From a checkpoint of a small encoder-decoder audio transcriber.
Model: 7.19M parameters, log mel input, encoder arch crnn, encoder norm batchnorm, encoder activation relu, encoder depths [1, 1, 1, 1], encoder widths [192, 192, 192, 192], encoder rnn gru, decoder width 128, decoder layers 6, decoder norm layernorm, decoder activation swiglu.
Data: trained on read English sentences (LibriTTS-R), 3.3 epochs.
Rows from block 2 of the text decoder, named by matrix and row number. Rows with one number belong to one attention dimension. Each number is 128 + 32 x the weight over its row's rms, rounded and kept within 0 to 255. All counts start at 0. Numbers have three digits each. After the name is the row's rms in percent of the matrix's.
# q: cross-attention query (decoder.blocks.2.cross_attn.q.weight, 128x128), inputs 0-127
# k: cross-attention key (decoder.blocks.2.cross_attn.k.weight, 128x384), inputs 0-95
q.9 092:044102067169151189123138097160165087094125098099116135164127148142133064181122134122143158129130155151084132109143148107182068173118133161068108172167105126136082232108110160097081119167112140134141131154191116147178132143129177106180114188115106102119141155163110070098099118139076109124153150109149155098176135131114101141143129150148143117066148107151092158125130114154160168117191
q.10 096:146152081122184122161151086139120092143103126080146145161165168130118096114091094136165132086113126156095120135101125096137126124110150130148140099209083152099123120075126093152122138080088146178151136126100112155141176180191115166151074107075133152154046123084173130131086136099094136115106165107198107149147118144169122060072169185071122172169121145155122161063099146142116071136126
q.11 090:157188154110070078117144110116157113106159071163184094164113103122042156153113152070189160131106139145161105111102151102148076114111177106101111153081103162119154161147172193142144133065082153148108193132133163154066085122137117115128127061105101095100147142148152137081116141110085174132133156146094114112110189070153146157126148141109147132123156109104142170044138130146155101143138
q.12 094:150157134195104184124135139140139166118104101101101113125138122101171134150044128138163142112099124077105068184131126062173070118118126055127114149058122084145125130165147076125107187140108090124133163109153132145118147119106136071125123145119141111162141159137127120157236118159134106186109144124156190163115135098150126107123102144126113158164138095140165055119156220114086091133123
q.13 091:163062178130137117155119171121153127111154125080124146161115118102144090159167088117143070093089100155165112113111152092199152100158113060152150106096163182142089105072118150110113121158126169121098098129176140115152129132111117129143134109158135129163087144074171122201093130217173150137145162055138148159064118116137138099132111090118162111094101118070108116139218077151141101101141
q.14 104:112105134067120140118144109152122092126111213111175085109125171151095151158143159123134085141106152143183076115174173155123148122154079091138124107142060152039090158105143147112161148108067151149134113053094107148125121087099122100152126208121173164119125170097124136131105168099151101142105157150166136097102116134138122113113158133100178152093111097129142114232139170175084086132165
q.15 103:144092124084124102127029181155128169165127110095148147170099126076156173163093134121075095114083162163160127239118102192148139179138135110140089079115125139173135142126139155125141123095089094127099121145092153165169120092119092149173106136128084131145144118161063112187084103097060121117069174122138106172136116130122142098122150126125181151099162070129083085124125142129148131109150
q.16 100:098149152169095127141122177117113158144151133166108145107147110143118148084095162139169149119182134095171064197144168064112073126196101146084118117127157125109181124119093104198094157096137135171086141110081093118093139188128141154190131106156097147135137090123105176092113146100166165119128132107122116116180125141174112140105166119078175155126152182145074118082122159119056072141185
q.17 095:145131211111104102126048107100134137139099097148087086085106147076098101039126113135111181091130144177158080141131122105138119201163106148128141072126114156126136140149145152105150163128141100101119140144148144096124185041111158113147123147109128156099126161172079093075177095088114150068115122120144128076137111128111165119150083097131183075144124094075118102168092139087119103157070
q.18 096:108116133106149139144165089124109197141121150135117090139102127090188069140097047076115137129187100094081198115145086145150131119140124117137146169120147158067136112120166144160131164140056152114097165160142108128107133137128077182138087149173081050176073126134175115148104175137188102144116099119151108122154138110114153119154080207100109128092102108119139160133139135152055152117174
q.19 099:125117144126144167103116145087108087151114142148055127102187105139150108136128109086095085134107132132150105150138146085114158111118071118101079118129132163112207157102147157112086151082163089059159092131111183153124139085095076057140149130106092109142168154099056113112141126216113155128184068083145139157144145101107122206098074149110109177167150163147108138129126144189124130112152
q.20 088:049141117135162108100170076145137113152093129167090119105124188153190145148103158144136102105130163118059103120146124117130177117170121091115185120091090133101141146070099097145158146116126063143169136158131126135105083118100153135166103055105095137109103131111163105110128117147166079139182114098174053175122155167113096173120105140153059126086128140094120094160116080165137038139159
q.21 086:078133182132089110174087180117128173151152113095097144131147124124157122160112122104123124147140105179131092101149129014121156156051126141124145104153128089164142113141102095089206127085075110184114081153090116123058105097125141114122121090083133164110073118120177075135130139129053114128137112065129118181122049113208150162103099129128086143162110132150139126140141126137134143134145
q.22 096:159191152089154138129167152119144176120114128162130131129181119226094144146195089130063078099108136107180071170110074131172135149126096142057078124105140103156142171200097105112081119171131084193138152103115161053131131109126139138080142083106128074109108146125092112115100090103171147117132090103116164090093080102107149096168155083117113126135124126105150118118132164140116106160132
q.23 092:141108148165147199158117086044133072104160119112194057128137118135121167105132121144072116119125099090156136143135113141047128153108181101077144110107137100111167137081170129143115082119177153105111141121146120178044162136159145133091138109151144061117135119109108105144082169152145100165125096086193116116075170110125149171136120094133132097123079138173058129130181141134171106111098
q.24 087:198125135136053121131104128174101107127099111083152111086158101171129146139243121143154098137130057121146173120094154121117131085108103171122155117131131139129112201142158170177122175144128136121167095160110082155113111094177156111129118175127134128149162035153136087107130098111113162090171140126159119173133136117111099137160127107083177204174119082094104088124126153087079115115158
q.25 101:146107118128093164136129169078122115147132057154100173132079103112159145146131114072113111104084129118114137135092106160113097096126095109126040106073101129127169166071137142113061148159111156051133128134174097126155164169045188151114104121133163144129094150145170124093127161089091133121141084125117142106107084090082117065166129082146056159140092107059122097155104080136155145139146
q.26 102:163154114083174138153101138122111148138107072138100070169166078098152103132129147062132142089144166105133149141129130122123140107103136129087121054094144144149112102129097155147138085132058127156144136064180116122129156099058167119104119210138091165096198130112115159067134062159132079129131087074117144101118145155161131148122134064078129101131091098096130110166106091122052181151120
q.27 094:137158057117123148173172135113209068150102138088137114140147126137207082133130103161145111145149117148126145183132145118102107132149171103114135039157087181074066114142126117064116099102152112088141117124148131037057133127146113178118071112145131147119092146102115126117149118100139109157099108138092147116089157141118097167127086106055127123157152153103155097070160138068121083143105
q.28 099:139157161178151149156126138155152139124090149060123154072113131127099156158167140082131155095171148131149171138159113162145110101112198139111159158118130150028140128151165121141143110101119100154126090137111105136178116101136094175071162154086164173145081092167110101078188098073088177135117138125148122074157130156176080192125098157113134152169125133073086104099105113183171100148174
q.29 098:101146118082143150131094106097130161109123118171077180114118068165157125077167119148107185177050108193116121146172148126153108118112142101096161109088082155143103083087140124098091145138160126161255136102161125075095114169173131123133125229080138087173122124144139111109085118183132102127153091127083137151092167163155154125122140106155121116094112159132127158108115134120103154134139
q.30 106:125085107088126123107167178182115110124162112171127067048111114124127125123074079132134084089095158140126090115166089117169143131114175151120148165080159142166138126164144134114117078059105066121143108072139073095086149135183117102207100145141142077126134093163139107142138117073166117146134135153129130138179123107107101170124089187062077142114142092175083119170122098157132099132081
q.31 102:138125154124073140112140179118066122080150097211083082065159150112179118098079086144114137159105141127129083163059113133116169165140154108097127113093141120156150143132105103167166170124074159089081123076193124128167109142096098133137139152157131119146153195092116085061108126109124128098165106158139129124142074122146117146152132132225139129127073184085127067141119112132162163138135
q.32 103:075115155099148146069114162145121115111143116202175123115159114148105069125119090111112149152137154079154116051097148128132158093137091099124090094130083077145129096087109091183109142120096103093103099114131108123110100105175090105114152146162063125085111030161108099165165172056132164143141091120099127084110117143153177124099191116072148177095129107106148097150162133115187148148104
q.33 100:168124118106150097200110128104101115129118144178143180117173117143171135120071141163146092106150060148092132083154082138166092103158158152110108212101095168101134150114134136145166105080156121215084159116198075144141103103166131104138132146102123092101066121157077151062148138145156140170116176116136117103094107114128077143121114182145181144099072105146167086127095113125118156174121
q.34 098:110094180111105157133172174131118154124095137157105094185060134151175096106207177174136131058114174150151197131161171114090216172109175106109051087109138079161133101156121126096116082159116086134159107083063137135118117117115117146137110142122131190130129105140103096118119095204127129154100149134135100105160157152171134089155131111137121108131134128169180128101164121162104110158096
q.35 091:132124078152119194122132071163132114129089121120139113082118141106134119120160132129125170116115078212120068115176150139109153122104116131106119124119167143084114137162096139151135133103085093125065135088105189151099112126202136129161022183135104085080121091185130148103194082136120093132135141098148105153121131161149108157146118094127096159093081033114128111112147101066176156134122
q.36 092:132123147154114169134130139148122098132147158170089147124129094160038123163150136166079150121155131137128091104105143136093149101133184095149092151149147169126117172087175121059117058153100122186148114134128117082151165148116135091096089166141100190166153170146116091171122163110146070043161119142147154137135145150163093059136152099156056134113099160151135072113187111079088139095165
q.37 103:133164148150106146119134161134182153138122087137140145120150170139121097161072094111122136117138112132087124116054167176102176101116086145206105152140135131057183157066147126163123130142110089103185185174118119142139080121165091142108075181123112131091071159135182057168085112129095107093146132098133113136122145115089038156096104182079171104157163124132131129102119118123077089137117
q.38 095:137156125153139146175203108129149151197156079091140138075125079064158147109147149111112157107165161119107131074081093112118106179161100112134143115092074190143124136173079116188081116149124112159133147064144135113113122157134076167162133086064170124165125162183139164132043178164122138099134151113172121145120165115186105126174113112099142097127140107108115085153176145096100159141142
q.39 102:118145152140150187128167136119140172086114076154121160161154118093191177137156054091123100164140142118193127100103105088118096113168135121155153078134109114121094232136140152079144090144162140121141091102094137112172138140189138103187177154176110129088088135111099195182138155128162168092102129134125174183162158137133113123086123082139146147147089092161167117140086119146170109097090
q.40 098:170152090145075110156104164110151114121164120129121126116097120117110112124147143150209142197141136121097119132160068146132116096138114111141172225172127098105109125147070111142136119137120170135112120180133107142084139112156117131159197166048096087113072161183123096128132072119159161089113078162127115070088104133108072118095180165067073169141090154097124106112097132140132076092114
q.41 096:109119081175114150106108149179201187108075159104153067071168127107168133193161132079079107112134109111119125141065169104153124179093110118139105093102141120152121122067127169137183143136087081153133149099163106140093177101153193120140132172135112094159100110080119175136076125115089094122145122165087095133174137143112093096132153130098130114183140154091146157153133090099187143139063
q.42 089:121192139070187065098149081085207082139176188145168147070151151155191114170102085090122114098157101128092139154148179125107139146165162121167165151136092099105118155113094138133091135172133069172131106082063159127163150102089118153141112160132163114105135129146121074138087122140080163167112146096120101118135148099173114099117136103108135154104102083189085119095119112066138142109116
q.43 088:117138145178079129066043127159151092166129139146198136154168153123131106131136101109091128129181132148097168108158124168181081131077092106102117134152120142131117105147107186148135114089112171130154113085111138131120128107100129125145160131176156137128064149183153189125095099055170139116201099116116108209175145175162101087101130113110099168138173105181102155089066161156124117134106
q.44 101:149083133132094132095123117097106106191121097111102189033115137111095148144134096120158135158118181073074132145197114052145176107116171183116112120127115099119180103106107109155118126143128110104157141153124179134134155173149167126157133122124132116160056083114139148020074109142188124097127167121171144117139155096165131138155140133155103108154183126050151137131112112131115118167181
q.45 092:139086101155108160228084101089134107105093100168109067067151153115125098140125118188107116138141150104095095097152173127095120126086123159143122134142130124153129174090115125109115097107147103112183147131132182119203103127128087155123133104193137074140090111169211116144118094149065112124054122100072087133169123185189128137118132145095112157114083118105123134182104171136116122078100
q.46 094:076136072102106129185190176124181125146101159095136141135121117134188118144120095194158134176102141151142165155151184126176178142105102132141149157160110150108124104145157082197190063119114141157132156120175089120098180140135105125112109147187122148158123102196136118107157146120111176083084129053132087120134177145067119073090087132138052102114100125123075138143110131133109119113118
q.47 095:164067138178111094103132128121121120130089178120185121138122102128106133154151177079182147117113142074126106142131129178101118191124122139130127144034087144137145119194151172125118160119110107177144078119103110084150131168160103104182100150180122180106134142113071088090155141083117109136117170103134129151152074139175193166133100121103116114153079177114084192112150166119144084187075
q.48 103:145153165175140111168115102116155111109124067155105101098126085137123180095136094146156129137090112128086135164171103109176154140162071173137083098111115091119126117140065125116099137108065133159113135193104162151098070107085128099165166105144123115088138105179091176114063080117123107083155151143166181022108078093150134095133097135130126142179184144157107157064144165125138132129162
q.49 092:128117053127120104168101116140150106162124109160123113136164130158164117080130147135082188131141130134151121136096098130121145148132126163139100186083153134102101101175125143123124147139165126111128135084090116164171123158119114129133202154107199102099139142155124112154071144135110065144125223138146178138145190075114147183071158094142085075113104082144140122090171126172168213057089
q.50 105:132136082180113083167119124107152219146065139148083130127079188096112107120164119091153147091114068131134136146148077140130178136133131131107088097104109125188102126080105139126119150126092078141121133127180168164136132138100128131176121085178146149098111143138132133053152130091129134137117150082187170140123125027184141160149186162140146102133135151164098152172108161089102126096200
q.51 093:105129164148069116118106063112134159149108127090132148145135107163050113095098104126128070134136079202134131135142168167120091156059098165161167043156154145108076127110076161082119114160132115145095134124100113106198130051115117149131155143118143140171173135143109106152099133112147166109131186118171102085147124094126077159071082146161118121124089165139128064142157138142100071174132
q.52 094:176126160105133099061094152127141124135182154042098118115162142172147108084099159116123108111113153119185161147099160080142130193099113184134131126125116091070097169102156111169115128083157127123141132157096149117188103060126070121192125108199157123121120138116122148187126120073162117123173102096067170142152160115156100108144116125094059182092092148104174129131150098156168148113119
q.53 098:178110135125106117156155113149111118165123160144146061181142121055131098111121175109133084069103118123147156126162116136155134116097060164125151114100160088119146160121125140128111081132175076140132065126122178103129146181187093030118143121100122127092127097067129104142082168099088102154144136175135119120137099220127152101087085179130136148117143113162107106107150194067137117069141
q.54 087:087180119084105188120129138133164086119097084086096146119147096108079119066136094082116120137071117096120163147127135145059125152194125131167095132085138119156085107125120182133146133099102179145107180126157082119163091084183092084082121150141158104096082141127117129135151124129137117140137144118074061116132116133139114102132107163110045122038108143168127112182147136114081158045117
q.55 091:164146138142134149114077159166080163091119187130146141135140102136173191090172091090095150188196081146101140126140116056103111124145095126125148109116168144099142110139116096148098039128069128076168133165157119143156136108120151078166071069113149174149155122147177179105110140174127211132119106121032119088116130115142111120088114147163115113106168122079144146154154129119126121146113
q.56 087:096161162084080138085111162144172084126090111060127136128147123121152169107090130123184143147144098148093138180139149169104156097113144119135131175122164125127216197112125103152083135085171101165194136102166108106111139103211098173153142140143170121132124159183135138171154097119135094110099100136180146150070130147111150102092105120070124091147120108077116095101153158173162155145207
q.57 087:133115147076098143137129125120098179101130137077148114116122136155130133138165095092114195117159145143114087091163068044123168118144087112114159097124146126141115133066086153119106106209120186098123155122114132160138131158192101118129119144138100107191117142144131158077168094118049072141170181131189072156107155099142137127073123095154121114178186153124129072121122072125116109061117
q.58 099:135079112136087149104123121107131111188098091094100139144168125154164141141110148153075157082118127142102132139113140139158127152164144128176100123110182100104115140117182072143110149139089177084141110153090122032091119155150112133143118064133162111167130128102137137096175127149157175128056063103167171180085193147160122164126098177147113174054162146166138066169096120155121086092112
q.59 094:075134146149111046155135132085118126138127167124178111096150059149113143092126085111101111101134069119170123162103133105161159093094125104104098165122160179120099116106129185136159082129226144093125149166150178159143099096150166094167138103110180176110108148104101138177141050183101104095122111115093176143126172141163154090147188155138077141167127159071099132160118126093129145157146
q.60 090:155127123147149083059146158086188092102135130174093101098072152159111109078089131118096109124110153080105134137189106130076107174112099121073133158089165133137152053114104082149147155146083159053109154164119096067130109135113171143105110139113136110141114067147140195115179143192150109102188127119140208134141117170157091119110118132134145161131090082153108091139137160177158137095126
q.61 101:157179167123157193104118133142120098134141159125065078116105084118078126117179083079104076111163091138025126161079150120164164191139150102073142162115094108148143121099055095072165125113206167125091134125148130140146135143128137113157139106100166117101122102174126160108094141132115111119111180118080153179096160159122152155082176119119135137127145119126144160045183147127113146117139
q.62 097:131121070154156120161169107092116057090146111113131160168115114083130103202133080159112137114179092161109152170179150123171127117161158129133153103088091152119178089137135149110141197160151177127152147094151133159181139107190197135103150139153130158124113169145160161127112139143162170120147105153118139077058183112092144153132089185107122128116056148116174079158188154092125109168148
q.63 098:138134137059168112104069151112134124119071152186136132104121095109121172091155176163082164101130123127144169198089194074151122166089083138133160083125127191194077170150101109107130124158166097103170107185146096111119150139137123099113133156194120171143132164164156146137129127196142118205156128098176067096164122154161136134146148134131132145134111125140169116128158097114172167185125
q.64 105:106060155140146133172080107118119112143092111138100173187086165138091205125086063116140124071132133138133121149103141150131169112165107159119120182121138121142149182121027178107173152163135140130177089162134132131084119099112065122151116148051151104143175128086095144148133157098114161126184173122058197131129142127135167140159091087143130146175140128105136106146158103095127072145149
q.65 109:127160133086132065123111094130171155151141075140126064117161119115128159140123104104185188170159078129102188128123116046103163153149130117104089167159125102167114084111149149083125140068169216131183109109121100135168151154091138123152144129090108112117114103126159148117102145127165135133128132046120190134204123106118077085156153100113118058134137123116116143096118151067153077136173
q.66 095:135114141068099150137137152150132142210082164137064123173148099137085149151117124125128146136149116140111128116110097099161151118122135194181120041038100159134124070087112141138150105150130109125112107083111099143115123143118123148155095140159106136118136189147102107176166138129157133109142140121081149143178138122163088087145146128100232159139160070124081133142146160110193086044084
q.67 098:119146099141146066081158154095150146093137117115074078134139095163128159146123172113104127183120160159117135135104161153121105150052093117085129116166131116101144128162096111132062088163125130175056127150130113140118123115167135146144095095108144176114103123143162112102073118141188108157157136118154149108061194213176130088167106071066143113178132149138159091128034145130138175121142
k.9 090:110141105131124095170106104095118132130159155097147140122168122101166121186081109154161186095094186150112132152118147145156096111140148117160131129168151150112107152163079126133154119106208147206118108125156083117158181170173084133127100154102090120184106165146079158052094152063094124176
k.10 099:164137121118142091100048089157162113100149159169174164171070115161141086104093137116128104066202137114096107129102144156124191176169156094056162163179146139125173151094114163070165131150122126178131140127113093114119104177170129153105112130108025139181160195166094099130161109123161131117
k.11 095:104147122129091099098092196152107096158113132158053134183097145154119101104128126092150133132116201083154141097135093120134125131167102195124047126107150124105078118146093166080193088104073107144196101150124148142128126170129110137100083048171133090106107056141128127132152164120131118100
k.12 085:166104136095104162122107149146096098142055176107131079136144117088159151082137133089092132106164082116093107113125123082095097156115068143142079155169130063141154101139213108132184094087123151121129156160112138180131124092158142109098096127107162089151120066194144072146218167130104119110
k.13 090:128061113120113137113163106120143083123211154164129055111129131145078084105065118094113137115079147147148111125086071135101115116143151106164151087059161160136158098144167194137168189108138151167149156116138093158128084121083120168199129182169139058142115155143104076167169151202080131125
k.14 099:148150151137103119097150094156093094105148111106132159237124160179178163137146128153073129175169135104149082087099156175145143110155131040162161159130159147166125160166181091136126111120154136114160117100124128199139120161141194103132129091122147153097127119121092132120184169162132156132
k.15 100:129143051183166125064172176137147140129123098141093055126128124115129113107171102081103138137126122136104096146122171105139136088120111112161118104060100083125156021159104159085116156183144139104169116147117161142148160159118114169165104130143131122059158105140127107166142113105169130176
k.16 098:120157098116113205078134201116167184142126142145114130129132081152175081152216136133184108123134105128053094104189158144132160110107152094166130137182112143135068128162164119092210132128101078086165101112136084156109128147163136130112119091133098088151118120141186179099178128116081086115
k.17 098:153130108198067132121208139239099128124137116113065070086164097157158136103107093100134063177095069108104097105078100114125085089068157194129100172093101106105164108087123131176154126106165152139153147130118105101112121159076109148123151167102169135120099075059089180059116114098115140107
k.18 096:135116073106119111048117080112149147100151194126131076153131134148143149160143121173129158155164146140126135153166166165129158062099147127149139212154108112157125112124172125162086124090191079149165106202121080113039124118127112170130155171079095091177104111170089119103189114105074165106
k.19 096:115153142152093134115165083147128098156114170162054109132187099148108126169195101146133182140137176110133110072168073102045098134110134069181136141094130110168119184136172108138174104161144096115127107133121164143130106105076155148133089071075183083117068075131118162127186106107109127164
k.20 089:134152092135116182085171138137119146098129108188169161158104124125149102074078105085150150119103091072151125125137208174140149091126087145175131132156145141117158137052124166076124095128144096153092113099129075144166124209149148147149113110116111123168141077240074186134148139127123130104
k.21 090:079176141151207116197183218163150094084190104117091147126111162096165121107052120045129115144191114077127144123147114097144148134165161102114074171069085096123148051160140100080084102098139130096109149108086161108088137160165110128148140136159095159109101078069125137145106175131094114132
k.22 087:149085133116039127166182140065124084110056093145113173108171135136104070077093132081119118203111150143101062134115220138154085127111070099035111163092138079109140186168158085154173151099130086076180129086128211121166086140097188151113153097125155077107117145071150187102123145067130132137
k.23 086:095158119123155100113104101141146100159114090091119109143121107126115135092123168213097073070143083191076144149150143151107077123103120110145179151130101063157089146099077113160131156152144091129167146138111089111134140175103131066080122122171127098154111102128142088112113102105135140176
k.24 089:157155177164141117130141160144152121113167127151114149121126133135127152127088136125131181141092161097167120096104137180121164117090134161092113131116106119068153066163091115148097037149164147060126090157102184079082140202123142122113142090158129143127119124100061205090135161145112088163
k.25 093:161093145130126093078089066146142163112167079128087074144157138103216117175172109183105140128148084156154120138105087164138108135102103134158096089146107110146075131156100135119081195169106093105171147100150099115121135075089142179154113203174127124161180176104150161112105137142061084131
k.26 101:144173119121054124169087147089144143132086124086153126087157146130098169158130141148105081147178128096146099101123147114099089141098150091157124167094091156128067167168174135175185156103155092150151107118140166172159135121091251102117119110119145049071060114103211156107122166107143120161
k.27 093:174141165150083120169109078142141108087125138125075141165139082117066212075092175122126138176133073145152086051157099123144106103088109115091099116133099142134155188186147129170166084100178159122132115087100141145114112156143164140122148114083117079104090168082195121197123138102121120105
k.28 095:128127182128167161134193123156131134125157039120111159145125200133156079113127081107100152125150090098155081118188108156122169083148130100149101168098144116157083146096139174083196139112180175122173112156112127115115150219142124215162145141107137149165135105075103125180141140099143169116
k.29 097:143121091103120124197088152151149151148176104137127152122135132089122122159138139127144143122115103150174128184157091116105094160128131120113149084130155106129118167144072069159090124087145099087099141086104116147118075169137134165153113126151130114128106137196144103136107132154135179122
k.30 098:120107085152122152091105179124090112145135168154148081141152161083121106132155114195195174116109152123228142179138153139116134145155089107146099166100107085127123125102196111148136114141138097168159098175168144142140128164131129146189086050113112088117170118133075118154193143137108101145
k.31 092:148161157118128074174127215155147130145111170153130100144079144119094165119144156137118160125161178154127100097166120087180118118160144096097086062080194100093189191105172153100076115134128117083130152133112147170094095121125149144098094120080169131055123132102185137113134148113116137109
k.32 096:108171126114173121145102120131108129114107062191123098183117131159086070134187139134166154125141089136149136147143178160126181141069168087194158173108115118079084066142141131147165139121102162104133093125157080126123116173157169132143088035124120139135104080114100140142147095156106057157
k.33 094:131113109078073122133126042134099185132149141106163184121173048114118118111112191217149170109160127133109138165170067175167113117072164112138114132144096137195114150159148129151133074079145164122169097117094152137109126122144129072104168155139164100107172095119101108122150060086090135144
k.34 092:111184120121109120138161156161143164151098078091152110055117187131145118089177120105170145142093145184143112107121136163110131156125136123104116190140127115091164176132186088138156152142129083164131121139125150076126103187116148086132108148101141160117094122113186132082158135149158099144
k.35 098:120108127185092167140122130151082112142140137135137154150102133121151156087117132076135153152097130123171132156074096110152179175116082108144114187103154096071096117074168123169132085123136182108163169078104156115140173104130155123090140124160152118091117115107145170116155085116096133113
k.36 097:189171103109129114130126075131116162150141122136089116125120112099097150144139164110116102110125092113188108125099117140132138108130134121139122088140145106149186127112145128130152152144125065114162113160104155141071125087150111125155117070166111098058098137136130147121063119100076142155
k.37 102:132139100195175117084129063116160126086165116122142109104137101120186121091079114141074166134147084134150110175085157106101124114136166147100125128166096165177129068132161114101129046103191142099136093184134149104064123055144087115138116087116097073164135115162057186110106118074153116191
k.38 101:153122126100109140152078114117114154141122183187119136127116183085143118128138112068137200124161148190074128112123099128155191140122120120166059077212130163089131176150129139075094079139089125128062182062146160083116098136174134079081191202125074123110104106128127105107128082169135167129
k.39 101:156086110144142130168089142128144144118089141093125138172168169146141132094146118136164091096159125174062095134157129126103118152096184069153121094068078145117202113135104121156138120179130148144137140133182132153081196117045171078113113114138153112051102102072130150163163129138088113144
k.40 092:128134153120113129188082127144140178121161079126060130159180130140096152127119157180067141144191104113147094151114165154107154100124131141120199149143162110101085169179117103083112090114115164058127076117082076121152119163169103152120121059132188084192132146115116148090191148088129149135
k.41 102:083110136176183121093158172135067113100145129196117114153080172138124152163094159139155080109134099127100094136102144169169124095063184114151095147128168140145174131123115159149156107125088066111151138147160117172152142176183205120151161130094155125148149104171182098105108132133143183120
k.42 093:145143126086070187110094148147135154144177122074103117136119102165173074131152089120131139155160168107129155177122132104097122136137130169170104148127106091094135130177118142087108072119152125114103093112216153144082101174052124111117146169100110174169115135091123097139125191113136124101
k.43 094:102107158126163167132116076160121061129128154173078161075181101129147130171113132170111163111144109094101109095114162070131171065106108140060106127168096114145137035193118138120113108094129156153163091120118210112094168107131148097146128099179137185127171094102173155145125179143148132115
k.44 097:145177179101177095095123091120123152196167123146168162099193160114151104185079117100167170116065090180183063126154142103124169156161165151166152123100133115071136122083089118057056133130142134165105134099102100164150107096119095157073166125151080123213113181181135118147154130118123162113
k.45 087:131109108101152173153169130129081139153119172146120094102101159067086088172120087181190083083150108119172160143126162153157146089110161081124160119161091152116139112107103159095132147111090119143102165115181142119129125121164123118116122164080144141162141117154107117154119123110080068112
k.46 098:140107057131116108108185123136120126126162168140086115146110088119118108146127148108123144104186155101160134104194135142171137144086200119118120180166080088125170147088099134123075098121173088149124142163191128121125158137163131228177151073081089159136143128156134140115119151149135127112
k.47 099:141121126222161142137206148119061149107137078120118087116124145069133082125183152144161093128128072110078072078123147121151128119100155182156117140086142128146149118149149195120137086140096137131130147183178097092100129177132108110191124104136218157093166107137092129121162168140139115192
k.48 099:125175150103111160171193172154142153103111074102133152135147100190132074092143099101194182142098145123090092045147097136171160094115113145114097150170101142090082151163142091114141113135114129129145172128087162134078135109166093148113156130143135131142134203071104127192093145109149150155
k.49 090:089134105100113167118105190150097151161116108214070146164119151114067143164108134086184135077122151140149090203147142111204174129052133132098116076159146143155101105076096080158065112212143141065183099126152098106158115063084128077087098138111127126118157107173154114122147145080174117162
k.50 096:118145207086125143097120165132112162151121114086151106127097171176166100084142066101135150131120170149127089142175161118106218125139160073103171085142107122133129128116136089124130114127150197150116171095061166148160141175186139197155161156128110199153118127128115137147144142164115156093
k.51 092:134121155201110154158195164135098133103160158073125104149084195155204139138111119088132092123155160183107136184084129129120105147087173082179127154086154089168100096159170148079137164118170139123171122130172138143090138123117069151173128164135139170086096178115101139117062144171137231102
k.52 092:099156117175119142117115167094116116108208133070121096070129084115130117127161132084066122099173125131137131141141107113146146056130076174131107143144110143135165094150094162145095146151182151139099109134128118155140149129118120090188112125182170159154121151056064123154119104092145155168
k.53 094:146132106126048197052125101091120128160178098137116133118116146159106149107103104175128139106167111179085090159093123116164131160122117081193097113169121063157076104164173128094119127135173123155154090165167125201093121140096139049168127057086095150097136132106052102088136069176139096202
k.54 092:151064044112175156108121156166090114110077110125115137144087114119122100103156117114086157066162111111113164131100143138132155131086095100102155067119156105160097131092095131131128122131085186169189134150121072153100128116094128111117140097121121101160152121130071098176095100142097154164
k.55 092:109105143129149096076164138079164202149155089110029202136161158134170096156111188158121111140157119113142139158201143138164172118116151078196128126091150114138175146081099150135093161124123081141121101148122192129113158143123167149159175092137094090108115089091122099145099142121174074096
k.56 092:135084126155150173088107112199138131135101128135121134116089110131112149068171104166096107183084144113179128163096147132078178155152185155116168137096198111086127136095142107123165053166148133105085115167091098107206150107140127157144148104147073155165106138115174110153117160119169111115
k.57 089:075191111131117086125121133119163092062114164152062137162099127182138201152077104149111156166143182127116155201140148143151132105130130108055120076075073087134126113126064083199086123108119155149111163126090105176088149113166161148130088104121133075152099108147145141093129075121068171124
k.58 096:152170093168169117120116110101141143111121132185119075086100072100097062176158120132085128142127095157127112127193151081097166139092148184146108149077142096191130127166133131137121123118118111124108101147138090181097156055168124099103109171109109093169108189194112164118143156159128118154
k.59 090:134154155100178118094112089148145118182110196124131151072144093089156080105117133127076123161139126077136086179158074165130151143148111119130096082138065045118103092195122152148139111172120131123164117111138044114160155096079110114180119130157091145141123144120176122137110147117129149127
k.60 097:161181167121134107171101204118099098200115176138136154086130097174133158150153146183069176124142084177103104090169173042146134159076126143136077196122083061123099147139143101103087143125155136158120068113094166179050130140068132132141125163190108145175111079195185157115127133056110190105
k.61 097:104157124118106145148158193148169168163162092167147170068124118134118090081158101115173117104106138175168118186093122049135153087119069066166135065138164136118079130126133106114121172169130137125198117129144119108188088125114072072166148132143091121178086103124097136156103156151107154136
k.62 091:142111103136117141154086040174135087111153125104104130134122101111149148119135160123102095182090093131109100076132106185166131132131179162153132124071158125122147190168128190131101088144119127165121208102196066138174088084197139204054144197171108122148122155160129136105153144084073081115
k.63 093:103157146156202145117203141143109167110115117071133175083095091114111152138201152146134151067075155125095107117054120208134129128106155162173131128122114092131156101158106129121149103144128083154171172127153142092110166155112116101107123121111139119130041188168172157148074076145155118077
k.64 098:154126125152064149131158141120124077099097122154152104108163176154119099113074056116053128168111127144105158093164152091116081142074055120148070105062142119082139109187090157121116180148125108126164147118060130113174096087107106111144088145117141152114111136089078127088101130141176149123
k.65 106:112162104125156094164114190128205152121087106072141146068149173154107114087169072127133115145145168131149079061170111156127136121132163138144049072108125103104102075060064132133125088065157112170112093149076082134080134159091118176142192099110101157216131092166183122117077166136177158123
k.66 098:161143094127126147103059129072153136151122106134114069081146137139143144145155060107104162119132093135189130161118095140131114152102159065113060169096161126140117107122058163169189196097183119090141197145126122157171125085131139150085152090177176162106119120168016145197129127123051112161
k.67 103:106133138071163164119120100129159121139142137128185171127074124129139118172143144094143130125143120163103106101103136128131143070154164163164105131168151124109110074152103116190227165172130144112089112052160083151108141106107102186094178095162110094082157096070120182153166081126146152061